{"dataset": "photos with spoken descriptions (Open Images, Localized Narratives)", "train_examples": 203450, "norm_pix_loss": true, "lr": 0.018, "momentum": 0.95}
Rows from block 5 of the encoder, named by matrix and row number. Rows with one number belong to one neuron. Each number is 128 + 24 x the weight over its row's rms, rounded and kept within 0 to 255. All counts start at 0. Numbers have three digits each.
# gate: MLP gate (encoder.blocks.5.mlp.gate.weight, 384x128), inputs 0-127
# fc1: MLP up (encoder.blocks.5.mlp.fc1.weight, 384x128), inputs 0-127
# fc2: MLP down (encoder.blocks.5.mlp.fc2.weight, 128x384, transposed), outputs 0-127
gate.260:147132180144121165113140147120159091133134166112142084126152082105193131124116105095112101133129146142169133119142136200155124152166134105148096127112187131144117143146181149141119173131155156120148129137152132061119100130136141149120144131120113142119128162123129132131125142158098092116131137131114101182117122157129128165086151135132129086162154146144125112122109154116109129110132
gate.261:114126137144119085127123073076119158154156151135125134123171131139128098096123151158136135073099130134116163116138145140159160132113170135139153129158141084110131092108107178119114117064115131119123137098078124124104157103146089131148082129093082145122127150140131140169139135143113151123124131106144132134148151095122134167105119125144146111132089147102183113123157137097146094119093
gate.262:114120157154148168101144113136092131095120148099154090167151108171097120152115129106147107107145132149108157115124099105121088127139148105127096106147154109154097122131156125133116090130157088125146144128150154159139113111127142112147176138120166144151119158120170123078115158117151141143136111096097116114112129122160102142121151155167136174109114095138154093114078124182160161141087
gate.263:102178079112119129142128125113148154093111166123139155141182173078110130139135113106133107143087103111109138134149100137120149140137152159118160149109147142144121180131148148147123121122112146131107114119073120145156123112121120145101102107091129119149119130164099098160092172169128117131101123122076157115135138146143125099118117102125114107154130120108109129133167186080068135124151
gate.264:123118169122134137150126132148085158104103136155109145121124158134093129178126164138122158104148157144147111120100127162167129126116112121141097123117155083137125089144083173148141132173129135150150113123141162198114109154096115129117135083133142125135101143148121123107096126107074149111092155100105170145120108084139089131113138143092150137144179093149137133120090102122113141140156
gate.265:119123138104089124125111124100132146068112144118092142121097131124113135147133151134149127126134203153150108094122130144196125117111114128121101143148147169138166139132099124144159124142123116109162124101099122105123088099124139116173161069133127126178108129109108159128078144153145103126171133131115138139137077127145082103114142107127099114128149080131160135106107147114093116165139
gate.266:135105171136049104136093126123150093153102138198156147120101153165130147108116152090111114132134108148109149109112101105121129115147096119144099158111125157133124129140156109141143168117116167107169057088176109128136106144153080103106114139128126116115117126103128103087137127115123168128161134123129105117129157158129080137092144125140149109117130112132126124125136129150169149102110
gate.267:134112166121134154122142172126155169106125113140143102145078097134149097163132099140124116087127142140091158161104118143098079109113098142132109104109096139128158200135104110100162126128149099122151097080133120123126141106121166143127074111122109122117157151121126167136092110114110133103093120144163145128126143143123156150149123156159099145136137107117140122091108103113062108155112
gate.268:082166118123144118145110133140149118115161131143100132132129103124081106098144049073102125139148100171139123121132157110105149132102113091131145136125093154111103148153119141104125126165131133100090116129102121084144106158123103112105139138125121136133110119167132091119092114115140169147107119125173127178118109126164101101113116129123097151182107118157116080069131111152137125111124
gate.269:079161159185121117152100129156128091135101107165123122114147103110135114161107115159157127129133138145142112153144152146118097124137160134141109132177111143136141156132133115121128125141162118145102133152134133117140161154105116107148128114113118108112152176082140171085135132075155143104119066121129068125133079127136113145102147093169092149091123111150088151129161127157132148123158
gate.270:073087119132126132174069127109153100130110141115087112139119136097088155108131135147108092157141156133101094115114126151127130131121143159176127135152097156164144171138174134088114102100154147107129145118125141134108131124157069109139130120149123119141129129159165096170121129166157159079134121112123144142131157144072128131113135091126120147144083149112150109127126125164170117118125
gate.271:151148089106147093122134139130128115130127112128139122123152152102172116117110167109139086081114126130155149156156114158112107123154161155124095142141125100120147151168097103147122096104139146135087149146163150133109122153126095115164112173145110111125132120162076140119154072139171114099115140149153099096147173155112156099148133140170101102119118137166146123170114156120138093140169
gate.272:123110186169140146142155115130127092093095144133116144154166135113111118128107151103123112139119120131094131149170090115165132127080109164136132126119122102107107081130177146146110141132121107096122077148144083138097142137110084134111169109147111093160166119151149107109125106149113123087152154149095062146120153118133109161111124140119123128149186118104109117111135137127085137120145
gate.273:149158112126112146137113155111136126174127146104115084138109143121093116150132151134108129158127103158169118132117150163119101116131103103120117150145101097096104127131125144193118128139149061154132144163155148139133140169103126092123144130103129130149092133131115197132152108129129148109114144121150101154183176117097121120122104186149142148064128147113101122134151111090136124157127
gate.274:133158120127120152124149122110134134151121090152145138180107130123117131126127146076076137124102140124147135109115116101149121135143175102138164123158156148141122165185171183169109116117131149127164146171138137141139140137065136141142145174152133108124123125166154166104134135107131120083161146109092136132103162119098129133144172127110161128171135153115115089135153149147108104150161
gate.275:114122149077155113141120137138104148138086171130078130145176135119146151126136127129126120140150082122156126171116095127150143131097098156162124119144108111176107164168114095118117118085146127120126097095099116137100114140147104142177096150135125136088144148116104129148119129087121144131156099119130118123133092136135171144122169121128112113132142132132163085101185146053152138146138
gate.277:155117159087145151149111156110138122136138113117118101126180145084116165155124089109120111139098121083110133127151146107149158119168118146127127128145136123162131113134120113100148130159102096112082111105122151109123104144109112154131117120154123139122129110140122124145123147151161121142145115182134152108170124060152096117137137094130130100175120099093129140148146126040085178137121
gate.278:098097151140161144147156117164153129139101136115086161168101116119136139074145124127109157126150106111123100113136166136101151118157144093138129141152096097134125134137073090140100149126110106149141110110161084180110120115144125113088142116167126114111135110106108146124133136151099125131124103141084086125126129133098094131066134101122146088145180139155180148116096133147108123153152
gate.279:109120085123102111137116122144168097133131159100144115139174110152141131080142067119121127092160128105145096165121163089154136137136118128192174121127097108146158138113103145160130164149141131092092128116144106113141099126129083163130172071111146135158112141164138117130133120094125162097103148114128123151124103113128117104125132164126107150115120122163163136086124153118147153139093
gate.280:092119128158109062096158113123168123113095132103148142096101149149102138098144154122163159100132119101112138104124137150151112108114096068148095091145139132125110140142132115110130147063064160144146086110123150132164138145175143118155140127117120116126137126053164124133134129121118150115132136129110073142115125098131115099136121102116147157125119098110157105104138102136144119112111
gate.281:152126129141154178124153140110083131160103101165122111124109140116119150112117119115102132103109084147159156077126147141135122165129080126112149129121099140131123119203095110121156134112113136164126137124103160168141142139091139161104167089135115095099138141127085109110159115112119154133127078111192128128181138086121107100129145127094124170137142155105147131113095123120127133127135
gate.282:133109150085149095141152170120121100101096138114109134150119131122153172100132113116113128130131096109109100114121076135109145122128164105136092127119105141126125173118160121140115124156163101090153110104120111110084076154126107157100161127153181116164140167143097107147101137147146139150159091128093157168142121125181148109161118137134163133124097162143147152104128168126136121125170
gate.283:142110128138137110166113103099145138152112119067105144134131169118125133103120125151103116093114127151123153146167111123113127110105143121109101170148101138128137117141115101071121120170105148152095126145106154198141143107152148106118119142165107119171078109129144121116141139159122129149136164113113122068147124098106123131136150189156099130132101110154089201136116132133133130110107
gate.284:122138147100128125143108109153135112125137100100130128092143104089176136139138139085165155146140134115115122123098150130119128131149139143083137148142179159114117121085132086126133112121143121148073125117144086130168106106064109196095127146165135122124116120147198125146111136146116180148139113127133108142107132138136137166102089153163126132097140142166119148074132130148143108110147
gate.287:109165103153089168147109114144141153145136132117134143121129110171147159098106146106153124166150111132100123159107109126108172168109149129120127137144140185125126146118099164141138166137142135093101122161144135164153145099104159049161113152128154098128143098144136119116119114086137092160121122110150149171078161129125125133126156142145152159130119118105080143155147101111115124109167
gate.288:135118132102167154130125131149150141142135144098102125127179098121152167133107129132123123107159116120128087098097162089150113101128169125095114120137149099125104165150107142148147104158136102148123166116172151120131158132125094142154139153158102175127132128075168128118191097145102126145120165136117102140155113094059145096126124110103105126136136139196109120109131147128107126136129
gate.289:116129119127162096131137131113126129104128155141091102134142088156159087138148151134106132127133178113155097106158147154108139092158176116118120133158148120131128151095143160118111105160124135128199127118150108113116144147112179156125131129126125080135149124114110143150099068122088097081154091140177128117191132142114137132112126100124127134079114085127146125131130144174142126122152
gate.290:102117149114157105109173098143163132118141115094154107135125121147150143152134139130118173128141132118147154118122133137130085111117113143149090099152157136089124147096139064160099101114092111096092088142141138151118154131110164139089138149171159154102149086117110124146090112171151154070112117111121113184145119128117144145132122110164150115158156141136164106098110120100136134164134
gate.291:114143120147093127104117203110187136129125165100092129165128136122110152097110111117132151146079109174136121107142133113128124119105071111105111107107144118124100093112065125134125115118116132159132094108148111146149157123136129157102136098129123137086106165122174093103147118130140150142180124138151123149130159124118148119126140059115138140136105106149141157140107123184116115154125
gate.292:107153119170113119109122112106155118097115130139162155136122135140148123116122114080119108149083149093148125144100173159116088120158107122159118157179143122128136108135131156156127128123102133150124125113129127150159156137097132100105119156149090144135146117128171120100180166113101073150120145172134097199184148134127131116137122113120164101113147128112124127085122117075130151159104
gate.293:139100120132134141151129137133140161127164119065146142149100095074178151140094128126161167107150180115133143099168112152166147131138084120108130178189076122149139138118143106141123129128132116127159162129096120083107134127131120128119132136134159146111122115080115125139115165148149137131179108111106130113116098098099123150134188134124091123147107100130136135124135142115101138161098
gate.294:117158136141117134146149102124119127153168194095075107141143110121150091071104170151125145137120129170164165138129101132132082126120119095146151131106172173074138152092090128116116146163128139141160145149107158122126084113089102152145099112143129123115140110113106110162132109092104158151115147127151110138094137121130123143160097114188105115132105120107150115135121122115144134139117
gate.295:148142159121133095147106167149142165162123090152152128131085088113172096149141117100139074146106109150158188109123120134130106114150110122170121181133128125105112118126108132147147102114106128135115091156167135125106116139142081166170117139131116159187113130114138146170132123146104095137122147140129152132104110096105113176109129123128167164141149106095143146163148153123099107127139
gate.296:155149109140121085141151189143105136105089112115125138078086169129118109114119138199123123160147133120161171132131116137133139137128176141119154152076144125084088104132129091115115090143129124120115097178102094147119112129134161158119084120108088136114092140136143103139097148114080139129136119108100086111154141140139137106133165151120106145113152113132169139119105147124130118148122
gate.297:152143152106133087145138128102126101121136119179144143153181145128123147167068108137104159135139136116133127109136112110156127102154103109161087115101136105095133149102164123153144077146178152155155123135094144154112113144081128140107120138131141125118130125182134128136090144141129130164119149123148100112144126142119100129142143095151102083118119107118111089143127117196080125183123
fc1.260:134144149135129140088136109123159074151090144123138110195125187124136120105147120167149150163115110137142137129160130101194149166150096139090112132161118143113163100084121123089139115116116115151144123106149140139112146126135163105158096120115129144159125133144099155138157123071189119122135135112125087148145137108119139156085155099140145152135131121111135147099084144111156132123114
fc1.261:157123147139149089131136076163130108112130152129142112120090082119133113102125145126146085104121135125110111121140140123098169100147091139144118089123149111122150119069128134134110128109121099115102178121169110116139134073131113115135159145149148141133108095123079146123132130107140104101161110134069060180147133114150163152131134119113120171091132113174123133151168126112114132102111
fc1.262:148111104154159136116164134104166143114093156110154127152105155126089147112140135125110125105152069141157110166142130152161183126118086127168108111143130095117140157118153158126163129141119116127140156105080097147117111133139083135177160122147119176152096122178092147100129156113127126172135170123141122111120156118158170152112124110085138135107126106120157118128138098112105122115101
fc1.263:110121154122074117153122133134085141131155117131100148131128128095141140170166081093145105145133148157139139092115144101133157140096122137128127152135190171136122129125097149114085175158137137174094116115158153126094143137189115149077104148128134118130141132099120166113120132115120104129144157134143103093139174113144152112157135100167166164124100129152131136152165135124140150137093
fc1.264:115095107132137144164099154140112134139136114096135106120070135115102118141136121135110123134154111148126123133153145103082112104195126123139143073100191112120141074100144093138164168132118126146124121159133119109094135129137154149127138128125117113116128125145103121073096141131095116142152117110077139167131132202056139138155106107114138160154127140130138106145149140138124141138104
fc1.265:118094130141098119169165126137097135137117103157126130109152142133130149157076108141136130103128139165116135132132158107141121127142059114117129112152168134111126109170114153156148144162142149123111160144127145125121124115106104168150166133123147122155125177138092133108139143169109154123137099157132131117151153142119115116143135150088117150195094178121110179121093094189174126121104
fc1.266:094131136120130120139127131084149157139084101110130097135113131156119100130133081100149150121142116112123163106145123104168119113125169158136115109097132134124096155120136122110173126090144141097163134114158112106082092105152080116115125102146087101187111149114108105133132156081140093103149171151146128155122106138135165141152108143094122108169150136145151157136108129168087085109131
fc1.267:144129138160165147155117084104073091160115114106131096119120162136121153083138149125095137121149129115112157107113133055130136106114167135123159150117127141120109118137146144151117098158091138125150136099135092119122117114102117095118116178184154103131146100130122115135174170120125083127130132098123148085147095175085123136094122146099129113152132152118145140148122127099128180149146
fc1.268:125124131112096134089099112155140111096164155125118137091134142141155130121123140151111090127126156142152124147132081162123115094128150143149141103130154141119129151127097092139106095099143121159119181137126134141115081155121084110096165075173087114136106152141145081114142111145140108114168130125123118155106096108159128147123157076146159169094119117116098127146093097099105091113097
fc1.269:120120185135138111090119064116128114109084144144139147141126148134133140118122128115135106155125150125124092106140152105098145152107105114104166152094150176154130112104142153120134132112188162149140132126114130145145103127133102096120121156151167120138120181090093119142174117073119148147144081119138161125143110112130115106087162105152167089117158154101102130111142164124156131089131
fc1.270:123123146097106100137130099154090153165155110109136160169132165144143140147156110154138117116145172098154185147140122139139106109149111123128153137143085112126119113130084120208082128159122154092128113121132168128071162117136131103119106126115088137111141096104101144159122127119115113157180134139102110113142131132138120126130118165144146126187124146102127135115082149130153101161135
fc1.271:098136119102168111121122095116094153159135112132059149112122130158134143092129130140146103122134147109099127135158154133141118144107125098118154124147124145153176119127121109115133114148161164139138123099112157145123131068156090130177128102104122135134174091174113088113128108133140139116158124115106152090141200148121144142075165096125117129108149105121130092097155072135115121132112
fc1.272:142127086160108093109100156137080106119132134130132069146116143117102160151135073115131125104142103092097136127136115116124164146137134108166157119136101133097125131123140053156126113121104171167133114179162174117144105151112088106166119126137114124140104166119111159124135126097128088103141147099115167123134167135143113133170133137137157129164126121120100128116164085133128122153108
fc1.273:104181147136086157157123161124127129108092125137183144144128149136150139136121139091125128150089085123122115127134138113117098131114096175111155157094116148107138112154151136120130174139128128106164125119131145107139165105146088142126146198134069134103122131136141129128124146153179145136118144138133110086085113113155127154171109140147127124074143081154123159130180099139139132138136
fc1.274:143150155147105135143114120146094143117149121110141135119131114115189155123093144121148153130126143117105153082124158149160147123076163151117085151165127167119099125124115113144110180112135164107100104124148131196082125154101138162127135099115145111160129173118107112127152107167125149122133164144132113138122173145062151127133102126147131143152141094159123134110089148150120103093115
fc1.275:147153142124149117166147116131143098185151142144114151109108116131176152095078194106129161125170096169108159085113180124162136137117147119125159068137142096131137141151136148133101142150110096131117115124109119109135119140152169141126119145121120081155165150151120101170117117130171117138154103127120166122110120132108077138120139111150130129101123142157090120163124144113117117116097
fc1.277:167102110153125140149136098102100133091128151095104173073127100130120161105144106147158181127111070108173169146100135089099124161196130127145179144108134146128132121125137123145131154162117145150143127137156117133144139124153110136177137156113109149103106126115146157165115145123102097117163136138129126131107143102100126170162147096095113138098144148108107143112142110151128093128136
fc1.278:104140107102175112119121122168115145132130098115145094163106108146129107171165132158153155103152137123146118145148126144150137194166097127104088088134130105110144088130177124115152151134151124139106116121145121096093115125120070107091168121140131120128080122112128146130115145126131119137125089117105149124126129119098114110147128152144176090171159161097137132157189113092104130107123
fc1.279:090128166095113158140100151156126178135125111157143109123116097124095094174197129124124128146089102161107119150154149169173133138153159102158128115128142160153145102114130156132118148114103151118122134118104128149168125151180139089126080122137157117126128135116153122158106115140142138083131112119106117134147120119141122085151130116111147136130120111167164163136086079125110173107097
fc1.280:146133167139118107136154098122087116141112117108134131118135107112164123085153143125113085093097131163127101126137121088118123115122046136168089132131125108169137140106102097186101084126116115127082126162150087138149098136101101066126102132133130162146103091158128144120125132141152121125144175090123152131127134107110131143141100119126124146136195138157127152135144147151134122113120
fc1.281:113126097138187094136098146104121155161137164152121118125133092102091128131130166160117122198096132155155163147114130151076121135163123122148120142153114136153175134138112099142143112104090126169133100158150077138135084134126129126142134129160141171126156106103134104152124132151128154135164066123139135116164139151142109166104135128134082121135115150131101115137148142114175145139149
fc1.282:134134118122130141124094098094109162131137130128124102072087105116190138106119143155135138135143146150150163099133132153123174122131126170109124098115150082153111116122123146152147096144143164189116110113103142133118146143168150108120166155116140097140094121118115122111140148127090164191109146067152160129102110114109100082134136124145124119151121143152125091118107109131154074121130
fc1.283:145137122132150112138124141128135117091147140155098160081147143114140119188112117141092080088112131143147160121162133139107151132109123120112138134177114113101156145106132122171105149180113098123134139117155141193128106106134108110119154132154122136138082139120145167089111123104152140153106110189156115081082132109155114129148145110135125092119150084132101128151099094117137163156126
fc1.284:084118124128108133095119130145126136180078109071110122109130097113117123190113107147115178117135137117124120122126133098139145121104110115156094129137116116122141095138106121135095104116122131082118157135134154193137140169130103150102130098145147122101108118149141129121129115131165158185132154165141151138067128103074138149132141142125109108140088194130111122153153114141104133140108
fc1.287:120152162106106103108141138152121152114130140129163145145132155133145140144179120101087157156114122109114174180124142146123164137169133123116132107156102146132116123112124128100150135157092157113090180154139089147094168131157130137153103113142175146123123129141140135136122152131131056123113152131139125152141139125133101159147170084086160146117142136206106099127107151133129132130095
fc1.288:138108106123079139143156129134084137133102178116101086154135138139108150117114120143106099132130149139134123143121074153136122167154103095128142126141064111145104105111135132152141122164119163151103111139150107148146151053108136097136131135119118142160160122169123173089179134093142101125098098135135117167136072092126150096130132153130140138157169152115109125089111117128135124117126
fc1.289:116117135124108142124164121116100108091133165143120149105078108137167090125127140102121114125110092139099175129102102107127171159106097139090152084113143130166169115160114115098126117144094173149091103122132115109121170140074122116125151122097081137150162097121124155123181103116146122110119135108130086099107127137124168116144149141103131102126173137129089154159138122156145139142101
fc1.290:115134111138125142169165129115141124112101107115104103125139110134106089119167149135118139077091141121136115121099116136111128119154080167160151162118161120066135131115093082070160130111131165101138152164117132115130116149131142123131141115139096122141150155136118121189176143164125112105132119081128109100091133105105128112110124129176106126117094144103147152168134173115112096123091
fc1.291:136152141143150116148119137095122138109114155103121106115113100141092126155070120144123148174135110141107139102091154154120156139091118117181160121129108112112131117146125172117106119151091132140114121157150124135135122129132068073129115144128174109124117084167152120138117131147137128150100120124156133175128117114075159146131149097115161124192105117162121081079140151104143122149097
fc1.292:119160144179108146140105137112128126088155103134130137122121076139118117138118172099136104126165147110073141105144142090123158117128100076163172137158101095140104131106138093139151111077131109118134137184080107128127117120178136158112105105139137130114143125117144137141161068147116138105167108103157091114162125121119148126124140130106147150120095098134141116178106141129095110107129
fc1.293:127130175132155107115112124120124144122139133147103073157159131131102165134098153141146131122132107097108126122144103138155125135079111120130114112119122138115083155087153147155110115137149137145150168109131105101144105113098110147143129097164130159109206130158112104152134122087131152164107190087148135123101103141109174146103111142089094153157146124124126143154092175143118104153120
fc1.294:137179144120103113136160116130084169097140102121094114117122110144126157152148130132125151120097144117117116121124128105134082113141083134145147114110108131150156107142109112142092152171158142162124132097100164151104128111114134054073165117142113120112106130129116099117110079112177113078147147109156157139131104100120126102101164156099159101153135122144157147124141130096146140177125
fc1.295:126121054114138165096109148163157154073124128122129101155124111132122121083132133103127100087109095112122192145100120066097154124103153174131161104143138127125137145121132123140144136113126111147089129111135139081148142106114123144128126136125120108096150093121085163141146126142106161097154135098117175117154154146181092135153128118101125171125127117117129128106100145096113143131113
fc1.296:114149152173102114135148115134124082166107121147133137112140141083118110101122127141133067103123130162136177120090118130129134099144104155116113119098134161133158124118167115077166091129101158104161155118110132129137119126140123092156141139118118143171167168131134118135102105103182113154095105137134143158112154125158157127151111100143133097103098172159138123146152178173107146114129
fc1.297:126175084134171156107144164121162084156158170131116118165123135164163113162148162140123120154163150134134173151100098119133122139109132148130126077111112123148109127125145136138148133118130140136138158087149144106131169132133130119193113156103128119150136110126120142142117095110087113093111139078120142171076145169132116101126109111139127125145128171136172098152131135122089142156096
fc2.260:135119129109104125157126141132091186133129149111160079140107120090120133119171139137163129094115127095062134119079142177143099125128125168162128147119165116117116128087158159115105109091133163129116108105115114127158137103143137134149095109130151157136120140113142148156081086099115129145113149101131132103135145088099160109109150108125103157141094111134137077161140144107092121159104
fc2.261:147135091151140130099084099149105172175156138144164124080125141118156114185120150100129094132147151121105121126128128126141122090168134096103112191113116145178104151135139111176101155121118138156080110152131115108157113105133115145083143120127142160188133113101155098128134125144113126123136146152107111109180140117154099126130150086126157152115151111110124147107098103131138115138130
fc2.262:123141103130080094085152148108136138135136114095146126158117120133100120150124090112099135126123125098127155078134115140155143130132160145129116173148107110100123127151138088141069137150125145135140080118095129134094110132106103107104134126140114130143125126112098118141125102132126147104165107109150165164119086184148169129110122165118163136132161115192103123168060120159160150137149
fc2.263:124107124118129112125137088112165075139157113065147114127153140103123156158184105119122127126151104148128128107139115125146159137125107118124148151118136137125126112182118124141153143128099176131141106129145116098141137134150116116153115106134125156166160111120175123142128100157122148090123144155089114131111129215144179110099107121145149119163126068121134091140135162136181108105138
fc2.264:134125123165151096163139145111109107140078179103119124126091131171101108112142159133071117138097087145143139113113111142104148109137108132143103136114139131129140126112160188101141102142142159120155121077064122139128127129122144082110109127098108130136107197098103108116159125106132137129124111093152139119161135089172154106088177123125100137115135140109114114142103112131157135154128
fc2.265:186121102110139141139120148097095100186087100144119121132123147090092153154112133086121133165138179104164137139133143101113103153165095139155150148142141176139126143132112100184127135110103145136079109128123104169174131167107139091125165112126132137096145125106127122132125146081147128121186148124143122120149103128138097086116153099119127115110130161121115163141112127139155140125124
fc2.266:102131144112167124119122062149182137154158089141118085101133115131140140106121092142118161126123162119140107110158137164135120115134137126167102132100091143161100121136114165133094107116164164150130119164097147114082144174137105127148154177138107137116113131133151117127103173132108138098111097134120113143135114078146127133077131160163107126119101115123132133097123125146166133090182
fc2.267:128147128104177124119121128105135132154123135129098137095153081113125135151103121100121125096123076182103151148152141148129122124130139116121114148148137137111163123108162119139081135148141092137129149064162133173129153172140183150126147089141114126150163122119135167157115119124100131106126087114157141110124130087128123145133130118148144099154183126156190176141108132137134144075118
fc2.268:142103152164109111091168140138136140142151132125093113149113133140183128110151122145105148149104098116130133142143150132164119157142143073110099116118108108155173153097129133147167137097157142119122151173118144151175151144115114119142151131112105153157153125136087099195109142140127137124115146138130115112169146131149120137085115148104112166146150129060114134175109167124172096125138
fc2.269:102096114159129117146099152102133159146135152097119117117113136133115141153132146150137082095070096091103127100142156120118118131136169143148101149126146112113138099186133143112138125133117091158148153161148135160095120132124137145120082063105181108078126131141149165155121089131150167121143129101133117104099132175090129120130120185099121136133158147151133126168127130134127104134096
fc2.270:138143132124132108135131161136144089168109125093150145168130112121122153060113137155127125120103159128143142132123115125129100166134165179130146135139119113148112142113118098113118194162173123128131139120126137108104187116157126122199117131098151100143112136128100133150144146093123101112089102105168118166141136090101124132122148152101158149123133155117106114124093099118157170099083
fc2.271:127106127132139140155168180148169169088172150178114126103136152090108112129139090162109133133129104148128134129123132177120153142114114118155112152113094087169112128145141147126094170103092128178121124123157125115090139110068114105104130128152103100119095120116126162100135115097105113145113146135138125131129101127167197138144112158130164105135129121166151118104130098130131141149105
fc2.272:129065136052167118155104172097133134129119137140126100128153119137109163145118115112124177116145091141137115124150146127147119210149085151115159071141102149154126136121115092108134151150183149122136137100094124147141132143139144113155117184108113093149140151131124173109126148142125151136116114109116131126138150132162104120152157126158121140104104155127125143159100106144148138150127
fc2.273:161112151140105165186144088150118102178142104121107173123184121133093134115143091105111096115140129137143143085115133108138136161112126119133118161100135154162168137101165103136102140156100118142148082135117125132100092151125145129163132107140090129157149122142071117146138143161085119133125137096154154124152126127119143093147120112131170149150132128106167144159170104167158135129127
fc2.274:065084155123123132121151140127141111092130126133181120127157131089142178103103139171145097097142135113132088149110142146174119132114092104116101114084102151121143137150114107120099105120160149110124117133138107142131114109092127125162148127118077143106108150166149111136124166168096147094163160136108146112136176159133138089158142141099151137121103103096123129122142093169127143098112
fc2.275:079119107149144116168126129136160122154118141126051108113128158162177160083089123107117157131115099110161185122138180161150118137151152100110153162113157115125122111097116119128108144129113121119134104160158135128151098100158138124091124109148124121124138150104131109138156101136134133110133105103114111122120128160081120158172130117178106098150127137146146117105156111169147098133171
fc2.277:139105149071130087078137123148111151198106156111152112111149142161124117128131071154093116094105083121112126127147104100130158111166108108116104142135135128129107128103148110125130141117111103152140129170158112133134118141117105136113126117110125191134097134098112070125128124152107115088123096135137119125130131136140079132068142179105115135133126081127121121171146110110118159160135
fc2.278:125147098130141156118111180094135124131131128138129081160146100126148076095125107143123164132153149081133106135142143110116111146132131105128155101114142140141164124169159151106113132178112142111138134116120171116112100127130177178121108146127129076110116094115107130126144164123117164078127143180126131120147166171150103127145127147104156157141162158163134151163106169117160162132126
fc2.279:125165120091127146049136154140159136124137097136082142170151130153139112152116124123065119134123155133140165140173097129158126164106124152105126130132114092108165119151120099106144144119107159068141124107137138113122145127093110109103138156116107125130096154159114120095091105134115113145099133130138123138143079142132107159102113133053164139148118134108130101120143159090128129114099
fc2.280:113126131130145155133185148065076116146154129127102141138124119127117108145126098133146118127111127116167118099180133167185131128103146134142097128159131145153145105123151102107134071134138147099118134146103112127137119103146123104118148094134115115108131136117123105187106151144114098102111133130128121159153151144143059165157125096118136150129099142101115186164133177143121114156088
fc2.281:154135124126141101165137139169090111134078118139127099122084137108090112130128167116139109151158136134132075141167107123153110151100199097077089120139125128104157104142140129154126139161142135149107107126184138102109143137110105102150138146150116164151110136176113129144149089159127100159158153139118137144160167082100129124115134128136123132115126151102155123128152144133160093155162
fc2.282:105164114130116137134147133126148130151102136133103082165140119144148150141085121123112148121157124163128140100115120139135124182183106125157145096117182142116134122092101125154125170152107112135148133172188096155141121150119134099135124136104131106101182106118130158122153100158075092129086123123129120099150164106107166133160139072144157146141135152101124134158132141165120112101125
fc2.283:146111116147126135136174154104091109136148103107161116109107104159121144122116122102138098105103140115137131148080182086154155123181139096129108129143185136139127140135085150140156150130117122121157136122108165138106102105133130082105129150106147109156128085157131122124095121111095107141090095101136086090128167096148091134134118106108108107142135118192121150099166124127128148166143
fc2.284:086163156116155102113179159137131087146104144170116115177130138134117111130107169116096153112112104105127114103152088153091155136147120149144094130152136163130122130075117132123151102099124174129117144100091136150103122136157131154145091132108134101110140111124141090119068190147119151107139107140168140153127090109125125133139171129149135111125111138147099136124172138131103081142117
fc2.287:117079105139099136115092158114123111161152114144152132119107148145135149118148137130142133107116109114103122131094114096141108165138117152155113133103143108161130147147107119109105102134131089154137150091145148112150088101192126123080108099102162124132150129108161147110116135110105149193079137089123128117158122127083130077129126157109129151100131136104093091126139136133105123080064
fc2.288:131161113094114142141134121140140178188106118170128131161157129079131176156099126117104082128152102146135121187128130131173119152169143156124102165151125141112129126141109170142138120177171111112100106117139104119106133131117155120156133133105127123104141143114115131089141110149144184150118121118136137146159179186107137121122125094166124142117130138147143145107091127179124124111135
fc2.289:099113149133099101143092114150123102120118132119136095148126136150085154117142082130113129138158123153121108139139131160109162136142105132093070119130168161130115149142132110136152142090095123099093181130098097139139168144170123099180161134129113108122134141105112129143098116147129170135143145156162099114158180130086141154145066122136096127150115100101154140142148129154108168158139
fc2.290:153096122163136089092141111142125130140155139084129131127113135142115102147068091106094098144106089141131101092130123151140115151126127114125158130134135150153182102127123131080125121117148150099148151105125130104148145132119109125115131137129109147140133101109130172108154078116168166109157103139096112139055084155158124130122074129138096125099094163122119148146144122158167171122112
fc2.291:124127087093128151144159142130144089141123157158128155127088134100152159128085132167134111125115143116121124098100113131072124138126130102101104150139096157088157125136084130104112116095109120093111170115080136099108114114137096146111097157102148117136105117110175125162107160089110086126136179138189123122144119136092143090138143114131105155168167171125128120122118118146108127141122
fc2.292:197129122173140115096099160156133166162113071122129137133147101136164126111122120105155135105118113112147091140118102131127123112117088180147085088094139085159131117101127176106160134079140157118106106157114108109135143116108141096125144080125104120100129147093116129144104114087106157133127139123133107102148148133150102101130150109085132127129091109125133148128087120141148142085114
fc2.293:163146148127144125100098133131136099105116147107140201126137129148088119122114139133118107140103147160142139144132096173117125127147135117120113105154132134136124147145114127122103127100125178153135145109162103126149127143137146113111130196111110147190143185129135134089139135139159182137119116054105127093135123121136099118166140098149147116066103139115097098169146096125120137147120
fc2.294:081114153148129101133127125115104100107147129143143113141105091137119139131097104109142153151184120125111142094097169078159137144124142131154136105131135112114143101114129095070139156143144161169190122123107147090125139128173095145135158113077090103133126100159140154135139117127128134148131117101150164147161131177108168119119121097141121098123142074138132159121165098121106145124098
fc2.295:135158145093047149128132165152107137104161088122109135160111115127120111119111104104129131141108128157129136111141101084129119156136100063103181117110177124143118123103167107095143093143126150143132130162104159112083136143107103124126134148163130180115113154138102122163104126129139116112163134115122114131087120167135144130113159178112128152129149115140128137099123090163095105117155
fc2.296:155169104114126133128134155133094098099136121085144140135145119119123087098138108108119151108129157121114163131109124144108169122111147125090118114138123184129144149135071177160155115115075144123112136157137095124122067115127112124100152111158075173143146108117145150140101112149129169112110113097136137090114141098129148139172118158125176145144120106077165150127164123136124127151119
fc2.297:126143131128122135084143114103099083139140116141152147135093096125167110155127091106141149119126098077121125163135135151120117110104137158129149119118159130122152132141139154149071126146142120159140108152125142117173137125121152094085121129117119138098113127145106088118124092123121152176185071145126071107143101133133093111108112130164115179113133177144092133117107121130143154073100